{"model": "audio captioner", "dataset": "synthesized solo parts of chorales (CocoChorales)", "train_examples": 39062, "time_shift_ms": 50, "n_mels": 64, "hop_length": 320, "input": "log_mel", "spec_augment": true, "win_length": 512, "tokenizer": "word", "vocab_size": 56, "encoder_arch": "pvt", "encoder_norm": "rmsnorm", "encoder_norm_position": "pre", "encoder_activation": "silu", "encoder_mlp_ratio": 6, "encoder_head_dim": 64, "encoder_fused_qkv": true, "encoder_qk_norm": false, "encoder_parallel_block": false, "encoder_inner_norm": false, "encoder_moe": "expert_choice", "encoder_num_experts": 8, "encoder_moe_every": 2, "encoder_expert_mlp_ratio": 0.25, "encoder_experts_per_token": 2, "encoder_shared_expert": false, "encoder_patch_size": [4, 4], "encoder_conv_stem": false, "encoder_depths": [5, 5, 5], "encoder_widths": [80, 160, 320], "fusion": "cross_attention", "label_smoothing": 0.1, "decoder_width": 192, "decoder_layers": 7, "decoder_norm": "layernorm", "decoder_norm_position": "pre", "decoder_activation": "star_relu", "decoder_mlp_ratio": 4, "decoder_head_dim": 32, "decoder_fused_qkv": true, "decoder_bias": "all", "decoder_qk_norm": true, "decoder_layer_scale_init": 0.1, "decoder_parallel_block": false, "decoder_inner_norm": false, "decoder_positions": "sincos", "decoder_cross_attention_every": 2, "decoder_tie_embeddings": true, "residual_init": "scaled_by_depth", "optimizer": "soap", "beta2": 0.99, "learning_rate": 0.0015, "beta1": 0.95, "shampoo_beta": 0.99, "eps": 1e-08, "precondition_frequency": 16, "max_precond_dim": 512, "one_sided": false, "adamw_lr_other_params": 0.0026, "max_grad_norm": 1.0, "ema_decay": 0.995, "max_steps": 9000, "batch_size": 128, "epochs": 29.5, "lr_schedule": "wsd", "decay_fraction": 0.2, "final_lr_fraction": 0.05, "warmup_steps": 180, "weight_decay": 0.2, "adamw_weight_decay_other_params": 0}
Rows from block 11 of the audio encoder of a small audio captioner, named by matrix and row number. Rows with one number within an expert belong to one neuron, the router's apart. Each number is 128 + 32 x the weight over its row's rms, rounded and kept within 0 to 255. All counts start at 0. Numbers have three digits each. After the name is the row's rms in percent of the matrix's.
After each expert's rows are labels from the 100 clips, of 14976, where the router gives the expert most weight on average: "responds to" is what is common among them. Only what is clearly more common there than usual is listed. The data: synthesized solo parts of chorales (CocoChorales).
# router: router (encoder.blocks.11.mlp.router.weight, 8x320, trained with AdamW), inputs 128-191
# up: expert up (encoder.blocks.11.mlp.up, 8x80x320), inputs 128-191
# down: expert down (encoder.blocks.11.mlp.down, 8x320x80, transposed), outputs 128-191

# expert 3
router.3 110:112057191139073159125074136125126180110048108166105155089082147179141115135109164151109122125166120136134092162166169153143095126141145144079101110123099098154146147132127100178131137141177108
up.0 092:133163132190179198154086149101092096114152149187051142121128114204168077140158133142118091097111117090110144122134175170057192089137148134128115095147133163140128127113149139114152085137082124
down.0 096:124133103160104145097117092115097126099181112152176118102095168115094101167082048195144143195083178080161076117081115109124070172108108078066161096109109115174146174137184144154132175146159108
up.1 077:103138068135131102074137135119086107117083142144056109109091162102128123122146073170144100153147156106137118074156124081170148139134127076101150176104136136150124201109103140100115158184160090
down.1 082:120151138112118150077065163112174125122129168130187145087184122109134119142105147186060088140146112110096100134118166129131099074134146127127129122117123158148099169115161115096080154146086067
up.2 095:148158155113140124175107097114103089087163076150149083123099086140103135119157081187098169128174133079108127117090147053114137127093146165077068127128092155071135127182113124126143093080199184
down.2 101:080164157107148154109160166123113110129189184139085079155173094125127093078103090120184105129122147098066150103120139124084138138167096148130108123111183063198077139154167056119128103059183139
up.3 102:087127105159136085096157114175186148106164071125099165165091118164116110092105196116127185153101116072113076138151156145150192155089127122101142105152141081136131142080096117124137180113116096
down.3 109:099166112141145089187149139180084103141181155104082136136135109172140125164168173095085098151099151120160121128100122119043121111132104103104080086119153079208101111166130147130118147099153107
up.4 098:208071134140136113137177179086087096189114147156142138123118196137163156099139171097156096158045158126163157121119114114189025135088162130127130164114094157116138144160161117124095123071135112
down.4 093:077110140129163139101078111146107068121129050134110112147135154136146116103201141171146160131168194099116135184103140184142070108139226124183119085163091147149152180182149133129116173157160102
up.5 110:116130148162177054113157117095157155184104116135131086100061157134119100115213114086162158140087162086116096118148140128183118157149102104166140140097100153066135161175153157150159112155086133
down.5 110:102119089140112112083204141117099115118145052082126079123177114099106108113138115146144151163092125145123104109086106156092108194114156088170169089184073148143054140178165143137136156130088092
up.6 104:086140104088162178111146108058108148124119172171156110162174120149159148074184107115114134080124173105139172131167085109075130097120122155129076151125142122116134091137115120112160130171152123
down.6 095:153097134088099101090105105074104035117106122109135182119103206055108072135176148140102164211140142104141122107121099186191095096115034114086104096119104125125118145106118092121150114089190158
up.7 099:096162147117154089141069122175150098129149091104078165126091079158156126132102099153100167166175113182094185144156107127128127117175068121167133090092127148175133137115162180124124152135114108
down.7 104:109117066171091144113073156099148184150118110090176145164105090126113114114114102112121126149132098133113120134132109147073180077189151180120137198061111191170121082116131096134079124115102114
up.8 093:140068122124088130070077130179157147134195164159091172199115118137118139167103082151128130163121153106104088100167076143170115164107171138170150157139107164195131117203105178095172094153145130
down.8 093:136093141178134148099114210160082126078091110152117088120135125135091126150086152101128125103110123113146097116126097133207115121093104097170099127156129039171124214072172156204116141119135147
up.9 103:145102111154105174127143110127158145131171104130157156166095128047138155148103185113138123093104095129092147177148137128140141125101164120133073113119118124053115093115164148135133156123150116
down.9 099:145094116107133109187165072185127152133136198129159114119058136179209189066130139117125095117126131122106149151142179134120183142058151159130135082135145139105173175134162142147140142143135160
responds to: viola; note A#4; note A4; note G#4

# expert 1
router.1 100:130172071145161104151141176126106122103121114152081126132238148109106127153061050121099151125117155174174091086086114140084107094087122076142102141112118152136102106086078134127095092123125172
up.0 096:097092150137166089119149087156136144109154174105110105112104139094128056097130141132132214177052127075077135129092146158166132156092101165133219141157107135085148133134118146147154162094152131
down.0 097:081118163083100126184153143131158123066135155150139151123152149136111120127100137184133145116205121123148154171135145141078078146094125107113114111071090137145153125117119171120121117117102085
up.1 103:154109145125126116133075177146163076163168064121133173152195159147112077129157121122140118169164113107136167161174168186157131140149148114113134154098126125130152106186102095141133132132156146
down.1 110:130139141198153148174151073144083132133083198110128139114158148132118082146154091144181103109136159155147145087130168136077115160088193087159070138107189128131131124168132139130097129131074102
up.2 110:083133118154145122117194145058130117132069106129167141086089152133136127121140082147119133110145103167118120104105108184136036110160096116121156148122054102191071160078161107096151126180114145
down.2 107:131127118115109139184097132138086108106097115164130148141181148133057113088183152093176166129129103125181139134124087137138113066099161067141164131074131121082148155105131138101102114136094136
up.3 110:141134154126130095128167102086149140108106145089123085161115132109157103117114178143111179088092106135130045146163112198153167120161157106137071182168150112130061104140109157136145129137161098
down.3 108:177103120125069104179101123160126156135192100141140154102048152098150144092087138084123127136165115074115166151130173158151134159175077144117130139099140109132121149113144127155094187121100103
up.4 098:130153187168118152070177112081104123146133122153118110093095182122126145138152092125120140117102091150104151128163097169150154090116174103136170128146115124110152121180144068069081107067146132
down.4 095:165123095089121165103076075126154103102130120082135133167105116114105131110163156129106144146131086142140141132139138113122091107093112107092115139094043147135137128136081131158045136142145101
up.5 104:208144056113093145148103156115184099166141127109110074149113234155104088168211200153121102126151140134111109155157141134148131099129132150119148194103155154117061124170119135115145135166162150
down.5 098:134163140110117163112145137126139189169114174121149131131117198118120133147127132186076099128134146090171146091116162124093123091082098084101140149144161095102124142099189158163111143130137151
up.6 106:170082048122146150148144145167126095141124212163098111106141114071176100130139107142109097076151137118175178122149109130109114135182062167082141102132177180151135094132182115122083178097170101
down.6 100:094168116156117140118096130092112162126188094165119174122120133084132126241129145209145155146061131105115116143178134086127169176124056082135135164137118119152189191113059168191174101113150130
up.7 101:185124186119171080114164132127114080189141098134180145171145072132159139114059114104183142053161073171134119123158134071092039128182103062214082139103114138080149184115120083138100132092138139
down.7 100:161172150136134175131161075139143112130091134174045115065136119223182106132114074094145120150134113158094138101144126160158117148102192101161123133088150144137113084107057098139106179057152156
up.8 105:129155092221161096081182137067142157077110074096089143047130196109131110149112114120132141111159135143131163129173105144126066128145117122169130091126122193100100118186104082098207076112111126
down.8 099:119129162137174119161144104102130094152149157131173144178122116100143083107151154051151104121073078159107095116071163129167110091157118079120102183121155124081127129082071153122127057115088119
up.9 110:177186080113129126122104123017122108108166178146105108130115110092130160137098127132123170067131114122139143115140093142070145181160085104179096109135151086155113141108135070130123111086120131
down.9 112:142139094145104102140039136119138137112192142148155092104189108122128107122114180082103174065133178135122117130148141082149174152123144118101080123108108140111125115140171148139143148105098124
responds to: violin; note B4; note C#5

# expert 5
router.5 103:094145125067114077127146108105153111172149179107154119115074105090102142105140130060148102100166138113152163130123138096178092119130054131142128161137149125085112126159174133079159120102169167
up.0 104:101122137115077142113130100119158136125101117099155153111133129150127150129082187122083108136151146102135097144119106121152144123116068108197155090161115080083143160087113137139088137159119131
down.0 101:134106145105132063189132120078093081136169123126084142124092132073139221078182091136112135092139196152105159102062157145142105125171097129183149159110138138141137110177167135150102106165102093
up.1 116:158148121127094199072118159143117178136126167112123094073205138167105100162084105094122109098142119139092178101159163144117072069096167117113108108112118115049131170139123059113119120084173151
down.1 117:191087113129127030135121134175117137168123125112145116184172097126134069134126136111093107162100085138127150140093135153107088158149082124090126170186137162096123131187158187157090063070164128
up.2 096:129097121112126126156133206132111118140089116107127155091117129107129079165163091098077169121101107171116152142131145152106129107108150103122147082101091121126151157137149141117144170141127096
down.2 094:100162140129087115152148102179141168116091179144126156143109176155087124116141083162160070114121082114115091111109062118084104155096070138127097100103140121125075147160138140118119141115136147
up.3 094:114124100163117098081123163148126130073132137153116136137145127095114187136168116137131160152141186130111089131099164177117104135147171121138173108181169145102130162062142090142158139143108104
down.3 095:150102075162047163071137098156119116109075108187207080100188126103088084112174148116164156102133104191154157139088165107140124101154149137178047140145163146137089069085122147103139105107124100
up.4 103:095148088134192083103161107085149126172127122122125129137124163145104127112059101167101132118177186163142065133070093134154111126121091120099127175132163148140121092173165150138098142055126129
down.4 103:181088123183129137117146113172133170102115144109182189154021122077122079121090143106134145130114136066091106126129106079131145167142090165127149177149106087102111184140144063136150126139151131
up.5 098:084151126156182120177120128126119116135123109104157063143107133189107143105141167143117143155118120097156077068117138016134115156128201112143100131144105170117125155107154157115122166168101164
down.5 102:111064094117043130136139110163135140132130159159159125158106087122095136198138109137131152078147126128072138152104174111097193131133137141118033110104148098118122079112107140091134158136123192
up.6 093:128106105129129114159095225177159127123164112088124150124097100129132148128071130121225095108107126141120207159133147127139136134172091093160147142101144117121116157118136128108099086159128177
down.6 094:148153157145167065119185128111045133187187144153106125110154089138174092135111092110168141107163143115120126097100104208090107158128105099125133081198140124111115181219163134098118136078174103
up.7 107:120071173126067154117139070134076126093158187123177111142007133144092144093144114115132084144182122089174126105145131090094157107102147118118171144086105090134118126157182132118132136159081068
down.7 106:149139165127149127095172117125086106203159198196148101120152122124129107072140133174087116138178156106106124134122094110167103127153111144121056097136138116128114157087166192162151091101097170
up.8 097:111176174087154086139133121087127094133136130155080122108059100146100137113113101116166118192047148172091094157120141130110139147124115153171101054134083093125103148141206149084080154172102143
down.8 099:156092126126176047104132091136134126152048087135093120103150114108114113114135057147128132160182124118161140128188099098171134093118126152113205131117161099126126111073183106138116084093168145
up.9 103:154140124079127175140148165080091124088099117122164089151133089128110158104133098196087123130132102103092102153138166142116225068129134169085123132071124153110076119174128113110157087143107142
down.9 112:093133191129100148191167120131126162125130124099156173104167156081118179147155126091066126178092099205115132095160124096153101091094149163167114090117171115100168131151106198055115111179170126
responds to: cello; note F#3; note G3; note A3

# expert 0
router.0 099:103129108153202159100117147116161126144200103154106121140136144178134141128108114178087134178134130137117146148146113124136161140119148133101157130136121135091177096151111129156087125161077145
up.0 096:156067085128145137052166086137138159071094122105151123081087123131133088082135174125107121131103027130033180135168145101101086103163159054144105121104153130140145126159121090138154182134070155
down.0 091:136158117170094127143118165124073116157130083081166125127177046093122138159102138124169144126107187141151101149122044133163134108161152148155104130179139117168159137133183213112160090168108158
up.1 108:141078105183151173076089149116190132133129151142097129069120087158152102089100132108134082164140134086110077148164146120163107079078125130157196098139117158165149133100151145169048121145158117
down.1 107:121125090180146125121089095113095169106198116209142142070138072116134134139111117177104128138200148069133094157180088147140069146126143096140136102135080162178111066122180113147170130073101102
up.2 107:108134119120170181160096121153118143104122116075079113096152167097146040132096146110135122055135159163180126079160127109114149080119117188185154122113140153149110122129138114133182206128128105
down.2 106:177137048094111103119158120107150153138145108136092049122154141114122158073096141154108111202151192108172088108165138079123193163086196117118121159164073120129175082114112159151125124162099101
up.3 087:181134149140164150113112151111085126092142134146111122088124163102156109203135091169137126118096153160111064151121157098113166120135108116078014141143137136171151063120117111123083085170101164
down.3 089:159175125103111109121108040128125166084151158151100115134116098164067108159091086097157163125116185101106135046192121176163129149128083115140114159128089105060200208075108087130144166123100188
up.4 106:083158149090153114125149185098137138166158142135132137132101107126096074108183121173101115117146152107170140058145110162134075162129141086129127120138069143148153118105107166123125153132146134
down.4 106:101110171128093188137148131135119131084121147109086149069091176118128170171048169155093076111134108101163073113168116122160122139083127137156123096046162123071115180106126046127091198091130120
up.5 093:139125132112129133128124150093162128087168105093053112175120142088088128161171113140111153127080147082128154084118109179126234158102111150089114157147138115137112142080149143130139166154115173
down.5 100:120118129135120127127130128133074078088106159132146113074170164134177161159114131140160083116154105154127155132154091140096128152155150150159171060121164040098111090133086148101146116082103141
up.6 101:070197099146139086152120117134157098147137137147107131149089089054135140135071094107170133113179040124118146170159130119130102179116114110099200162059173105060129097106080062161181136165084202
down.6 098:219107130063116117107111107121131094091145186177120141139150121088155114096126114134132108085189120148148154057144169144090123118117131136099106105102062113162137097145186156114113048159157154
up.7 091:114162138108121106095162145109204148152144160099038145116154158186092141175149125139069123119161084126199158163119105188162139082191081117112107190118105119169124151178103088168135112173125143
down.7 096:155168120087082117120111111100105127122148141122138072138140194135193109169180129139124138141111102144151160129177132154074091098160129143141138141109148098036180072101147128128084099129180109
up.8 107:195118122115108204109093150155189102105150144151148095154129128119121083129085133171116141102153173098089165102138147142112175138134087145105173145152156141131152140136149077047086121102193182
down.8 111:094166116068115168096123181129137079070143139115141106137137138111148107185142156145105122146187110202155151120175150103113139143158132133092117138129185140111118144121077124100132151087152113
up.9 098:094105098154165168150125139100082140138131140153098100109118129142131125114137133150128156180111178080141041138199039130144079132137172125166107150117160160146140126087153110125029141061113121
down.9 105:116105131130197139084069132088171154114206033164108166141108161137124091121097122127169124125124098105093128145116145137094128129133086103164126120142101144167113088144115097135146113193140134
responds to: flute

# expert 6
router.6 093:103135076171085112167105158206074132128118111115165093132159125108117111175161120163129080173145144038082076095135157123094201171140145096089125121113150116173140111154211086103154148177137086
up.0 102:119112100165155119119132111111160165105143078189114118143178152101124138138058119139074104109109127154062128062089118116156084154121160105117132117156130117095144129144164134079133163125151119
down.0 103:089099159107141174105122181109148080137131130072098165087138046144134130164143088105137165155129079087135174155141117162093092054115147124143160140143148107120161072152160138135125093101108157
up.1 103:046151184120123158122158100120104108148125095088136144112181130119142127101121081102120133105125077146138162079183137048170172092121149081159095015154089190063145112150144145145140090148104161
down.1 105:113091101130087133141135169182138173109132073142142104117110175136165155111136178143109128141119164061126107137103112103131093083084124070147148111097093124120162111157128099116127183129170116
up.2 098:134132126108090126064147152103149178165160225108104156155092149128154123137113165181156095156187201114163188130094121123103077186140148167135085118075095093084102174123130133127104096154124146
down.2 099:119169184166114119170101114141089064116111052150146160126145151120131209159113211151100109119130145136179089173157124138170118168087107147103129146168116108133105154143100175123155203068101067
up.3 106:153128110135068152132132114128121141138140146201124091083108147100110111155131159115147125109098050097138195095169089167094177090148120115105168108155099176107062169151107143110105140120075093
down.3 108:173188175121105137164081164147142157177189151116124103191135078106145135124121131086156066136127141096140132131143144173094139108116181109120161152166142069139138115132134134120094123135129129
up.4 110:129110172120071128131028127139123162127133170131176125114127091143117137163096121118128151158114186164126110089123156097111126093170124139104120153063140158133155137156158127148138086087133084
down.4 107:145172143102130078146086132072111166170160125068119162151180116099156128103147203149093142129075110138152107040106125138069135074178121093114103062098085094125053091146139104127142073070067066
up.5 084:174136155170186106116153119146125188097082111046153134132137198135114134150112080116153132133113141103102166148087131142136127155148112141154100115116125119071115145118159124119162102088100120
down.5 087:177169179121110127143044114129084146168173160165098115101089163134087176145111177121084144097120170136138122204141109101165129075132175161112098103126114138148112095145065156144116200129120106
up.6 088:103127108094138116120172153161169128088133112124090138131109073133121116146128183115148144128090124156130063108098124047104106102134187140191135137102096118183113152108116143170143082110147142
down.6 095:153117143090127170089118201115120138102149099097094122144114078077113172121104108144112106082160098104148183152161182157145133099136112136156103145097096168199124180164171139086105086148077106
up.7 096:131049146127104093100173177128076131107078123146131135193182114149138152051128113113119160013091161069109215114126150164112122097140080100149151089103153140120188164167119104146143128112084142
down.7 100:177183102125159124164112113109113118053130181111121165119148114139127163129116142171099103186121164077112153130142151100139173158096031145147118169139149132097168133148138114102134149132132171
up.8 098:136159115142124070148109134144119086143095090048129046131135176092103198168146072120147121116055123049078143210136155135113081140113124151138134118172157061144164134212161127175108131145131146
down.8 106:133113153134110077091116107093124076127124116148174132105172080148137127130143142111090155099125088128158140070147093157114153112161123067135199138154112171086099150149043144114148147178096118
up.9 125:116154191120144124151117116209072103138148091058136090138144167073112169138079092158136131159154165164142095157147095075096164103106155145105111138126102074160143109143157125169120152125182098
down.9 122:144150132145150124075112094127132150140114065103125112069131141129178129140115104129150170109122062143118104154109098120096119094139211103146116077098092104132119101151082059088106171161084094
responds to: cello; note C#4; note G#4

# expert 7
router.7 094:169193124149141095109080097132132130153154163125137110118048152084160087143192116135151108095146144115153166074125088185119148157149123114100159071153157165132108150107139127094146106143111172
up.0 090:144071156110112125164107107146121173138107133060118075113172095131129043137119159124082092147185123061149127118137103111126190144138130094081099207100158140157117130164105098099143133156152161
down.0 094:114150133132161163114171086130102128130111091161109104110125104098138125115087149117128108151099099092129175156185122106085116133142117148154115149147163060146101131192184181139097153100192139
up.1 092:201176209124164162107167168116151104129103121110113134122128156052149114170157118103151087114126109133130105144180080127123120118161120150165150165148167076120110121081139061172079093188122186
down.1 096:199111134135103086173130150169161160176106103216081063121209150131109200142129117139142135115169152143133104070106109118120095118145132115099121106184182150172053124137140050120160110162155120
up.2 104:187082172146193073050174127108120108123127087072157078186133139118148118108056162136127131119113098115114131132074094139119126164116197079100132123167123054140082058127091108113084101098191101
down.2 104:084168155156098083111132101125073193108128135158147101132157156119133139129107094124126146127095131141102109166095116118120079172106128166097092155157196094164084135114076133100121174184151177
up.3 098:133098191113162173122139112158082152134101152115143115115111095118118121132122172155120136221086081089235179177123121139120127144155110088122151144156148102141164102188053163136131122108127096
down.3 098:140162126110160075118171133091097135136073074153105180084138156177137160144108163079083102118076158141156091126145140165156122198142077142169095149197147106129084100121123139136148154049142176
up.4 085:191155160096154083128157067093180113135137117152089156104155117098117070163188115099117101171126149133152108132092159075117070142125065133143118114118194089113140119098196113141155172174166147
down.4 093:056084179125116096111171130116117075115090117178098089130115135147099117107103151093127064121109117166179118156127103156134099104116133136069129179172098194139162096138168117092057139106179147
up.5 099:103143172097114122152124176138138130134097125149189098151167128087134075124148171126092135095137094113124169092143084129134122128132137151085107144186132099131131134113172182134163116133132132
down.5 098:155141131154159049081129111173080163101119079180088052077104142112127109126018153115177114113137100138117133128138131186104151090133153119136153141189153159133087125149165132125158147164167126
up.6 107:096166194223090124131072080152113118137125127088145125087148186138076121158147106074167132143089188104147067121126135189139071129149167102184082142137145146129159150144162108093072113171089141
down.6 104:174119145101134218118106142108097138068134093155112104107128090094100159119109108091085135161139116116142098123142135104086147121143079131109168105057165079143136126154105138135123173111128103
up.7 092:097131114114128168080167127168131074122153078113162074086120081176080104166144099126129160124141168139162082100138084130194107155109128179097121113126149069100105196133141130132150136130202131
down.7 096:082183153129038148132152191111159138097102202083112126136096119117148129167109127059132121130150169191112169147163115111103145118080120154093132156042152134142122192116113116110048099130140114
up.8 115:186155175138127150136051159189114127155150145139105117140074131130119065116190234077148105138184076131131118144141064138122107107104077111085121142153143091126119141136087070114136138085058121
down.8 113:105107093173136085165107035080103097200105082085082130110180155125135160115187134104118135126120173147134169074142177123130136102134091136147110129180136140120109071178151097129149148161080177
up.9 112:113122182106089150148126116146143153171114127167125156112149061135132134069188139080143102134185121131100179199147103135197089114102157064112196124144159097099087122173082068184127086153048126
down.9 105:067129068165118099111056157149025106119174128099167134138158124106130138160087117103114159144155105100075072116104129123110096118172109109102168081086141169178127082112145069169174097127130164
responds to: note A#3; note C4; cello

# expert 4
router.4 093:203062122145139133077125130143177097077154148149157122148144132155104177099125113141141126098093082098160084091138136100090095168171148133209111131168166179096131141167174194138132094133104095
up.0 090:089189103098194103051106141166200157049087083156137203133152111104092119130171147127144136149149094060154116150124143119163085143090137150141183123125118080137147141133151106089144156091074094
down.0 096:127110145113108210080143139108158152105111066121153180100127173130123124125173162146090110152151126147152178156116109116129165127161171111194122142105133118101169163129111088113159117111105134
up.1 120:175074124155110129063170119131110139077137102139155137129110109130090147102089125163138106103170154146134144194117123086086115100175108109150100172139110103135164126141140131122152170172207096
down.1 111:188119144179161084158078155097106137088109127130154156078100118020121144136095153140124156064138174150111145153118080185098074146092088091153136148176140183160138124123113149175113121052117129
up.2 114:104133178161159111151132154139139162113127106154155130087082087171116161091156116126171109165104143117128086171116105152229110139123125156163129117150092133069107130105111076130133117135130148
down.2 114:174091086083091115123104153168108106084147150156122136126119114154129123136117141205083118144163124137140142105144140114122114151064181111118095127103185104195148112121118175139175196131123151
up.3 080:122147101115148090158137155130123160130135165121144128119152134108090159107149103092132183165141104103109152116107104139163082140159120090111122114153114093096164106181120140146137064168165128
down.3 075:104163153148150152118084141135138123124146172131118078171191160100114107118133106095165088135077093120170173126150199141117117111183091051135101148163130124155076137151149160159185143084149097
up.4 116:068160150106096108142069137168141115170128090125051112143109140065121099154085158098095124086094154139131133096098169135128108159131111178124053109136143135148067104112161088155093127105120120
down.4 114:178125075073189134131168128117172067145130138088134176121155116128116114180123102077188111144143122155129196134164105080160128121112183138114193149108152065210152122152160169164100098180159204
up.5 081:144168156069113149119160149111159129128127142149078175086145116090145119138136191124114091116123110152073124098115128009166130166131107143101152169162067114137118163135183141130157148121114096
down.5 079:142168129132085133159185147095134118070143127123142080149091083173095095150113194122118088102087158157138095145163135140151116111201134134157121157116089156150087181147131114139132126103136094
up.6 091:157154082137153090131162170178161087159189088142165168107132140089147159082084149115192103154137103101147077132170158100110140146129114146059109192151098134140119147184132142146164138063146126
down.6 086:167192079126122098176134129117160150098155134121087094082161054177115119148183133139109077120093081108094081090151116135118108105088131165119161169094138130178089086119165083177144109119160117
up.7 118:128164128201145146123124123117164101121183152147059128113125092153078158158075142181152181050111146108119083127145097123177140166128130138213112102118125115106131168143122153123096064144145085
down.7 104:147065128118135104150101128155069150125093136161127110130165063158140163102165120123176113088092037117099102206141077149149172103150099076050137159123131147124100095166086137127131147123159097
up.8 101:101173129157128117128137158109137145169180076098175124146194164139154143144073115110139132169086134065077111124142128157076150075112161103125081088138121072173178134170180158174164076169167104
down.8 103:133137123118144080153140082111169186107140124153107120155103072111119070102118170150122118119155110106189156100118130109020096137135100135064161163166171116112119098056121132196153125180103157
up.9 113:205091166107145191097137150175098202132116064111112114173125153129144114157063178092193104163178096149100116171115096116131127135097154172139123105146115091179134144147164077172189136158150092
down.9 108:151129156063065087148128106133104130137157154124101103174126077142118154134159114148093082114130156151134104138145118093018119165127141205084136086104103138145157095099129161128118136162129137
responds to: note G4; clarinet; violin

# expert 2
router.2 106:164097153098148133162151103146078104116145124106154136185123095126160155106140181098134144100086076138080142129108117112088136135144153149184189131153109107073088170123076120136135140052077105
up.0 097:174126094084159102098097099162149148164159135092130137145099127172092135133133102124105159135124166163126151153170102075058170125179096141182100141168109138145111101112142054083079078136084132
down.0 097:070068100083147129153121135101119124078112151132131161141155129102163193148136136172155150140118085104156104126106169141154085144095199134126185122104133116110118116143178115077140134148110119
up.1 098:108126119127115106117069123136092106124144184151147192109105064125195105127165155154133093119086104111133097176052120133161101139154144099109127151135123117092122169157193180106118109143171138
down.1 094:073159172103180132121123163095104101160125123150090089083110105169160127209124107108124130143125123145110144103161152125108105000158160120177161121178108094103133142217108082141196166124138114
up.2 108:117044153062143160143174197133065104125131132111094128145084133107099165109104136091183103170100117070138119141155111091133182122105166126108146150124169100086166108123135120085131170166109128
down.2 113:132069141168117136157146148089067115092100140115156140097141087139134166119151182154131118082111125114131144170149118071121138172183135168151165126092081132120164162134144162139105125069064099
up.3 106:162145089143138123132119140094100142133117127137101108129063048163121069133127142114173119105169090154137133096072158132125110119123153154091169165157151096152075132141159100063158135133158162
down.3 105:100051202113114108083112182179140114144122114136137198164113131106175100189120135114129130104100102133169125141162039085128135112198166104174077145130122140095167155113099135160119083118132120
up.4 110:134219080154139129122152099087134075115141197107188124153074159136162146146105122129120092131086132160148179145138159111047126110126137138170178110142153110124103173163189147075142098173135108
down.4 105:103134153094152122192160085062045121178149098097099119141086134153160143125177169080123147158140141133139201099109146109095155085109142111175122078151133109030110109183121120125121165096121094
up.5 109:124073163128148137098174103096157124046126129089139140123162128130123125089146097135082085095124076130114152108147114107188173080149119066121113069151151121082132078168100103115174144063133130
down.5 102:143167134172095157111121112183144081111117137107118122148196118077143110102133128126095071162161112188109141123123116136181157158171139137176141179087165156131159119094084124120125132069074114
up.6 098:114095146149104099115150155139145156106114127114109156170104130091034119145148111141127148161052078132140122126146097104185156082141098131144180090164137117124115141163116119106148116123109175
down.6 102:086153117126146124168124128141164110215144073172128060141103136122131109160131080173143048116160131098146070096084185095111109096159190100081117102158152096186122181099166158147193141107152129
up.7 108:176138159180116112111120111133132117159101189152126131137135161108127166160159207100096120126130156133118159175120141109150068115191097163172148112105118154129045156141126162131077124074209166
down.7 106:134150187167094100113162120125198154160092128100166099141142061127097131160129150130193112175160084147130186152177109178173126050128110084134119168178123117131083098075081139143127160123165155
up.8 114:090175163129117105072180080175071051151180161144155119162142137123094087114140104111119148109150124165108173090114156116081151109136079138167135133110132122162159101132109143161128072087130141
down.8 110:083039139193083121132134122124153043130122179112163083090105071120105135159115156141134126096128099116104135163149174099132205125078164116125134114104127115191141066125103107114092080140110107
up.9 103:157190119138089132155090057129109136121109082073128097151152106224133129120179086179089130129136155157102143144098143138130190125076155129119127154111169100116156112133118153073150164149157108
down.9 098:199117116161212174179131146206126155127108194088157149144102129127135115100078162102091072144124170173135132119131137151130086076121072133139095160105123159113133111127164108093112107100091096
responds to: horn; note D#5; note D5; trumpet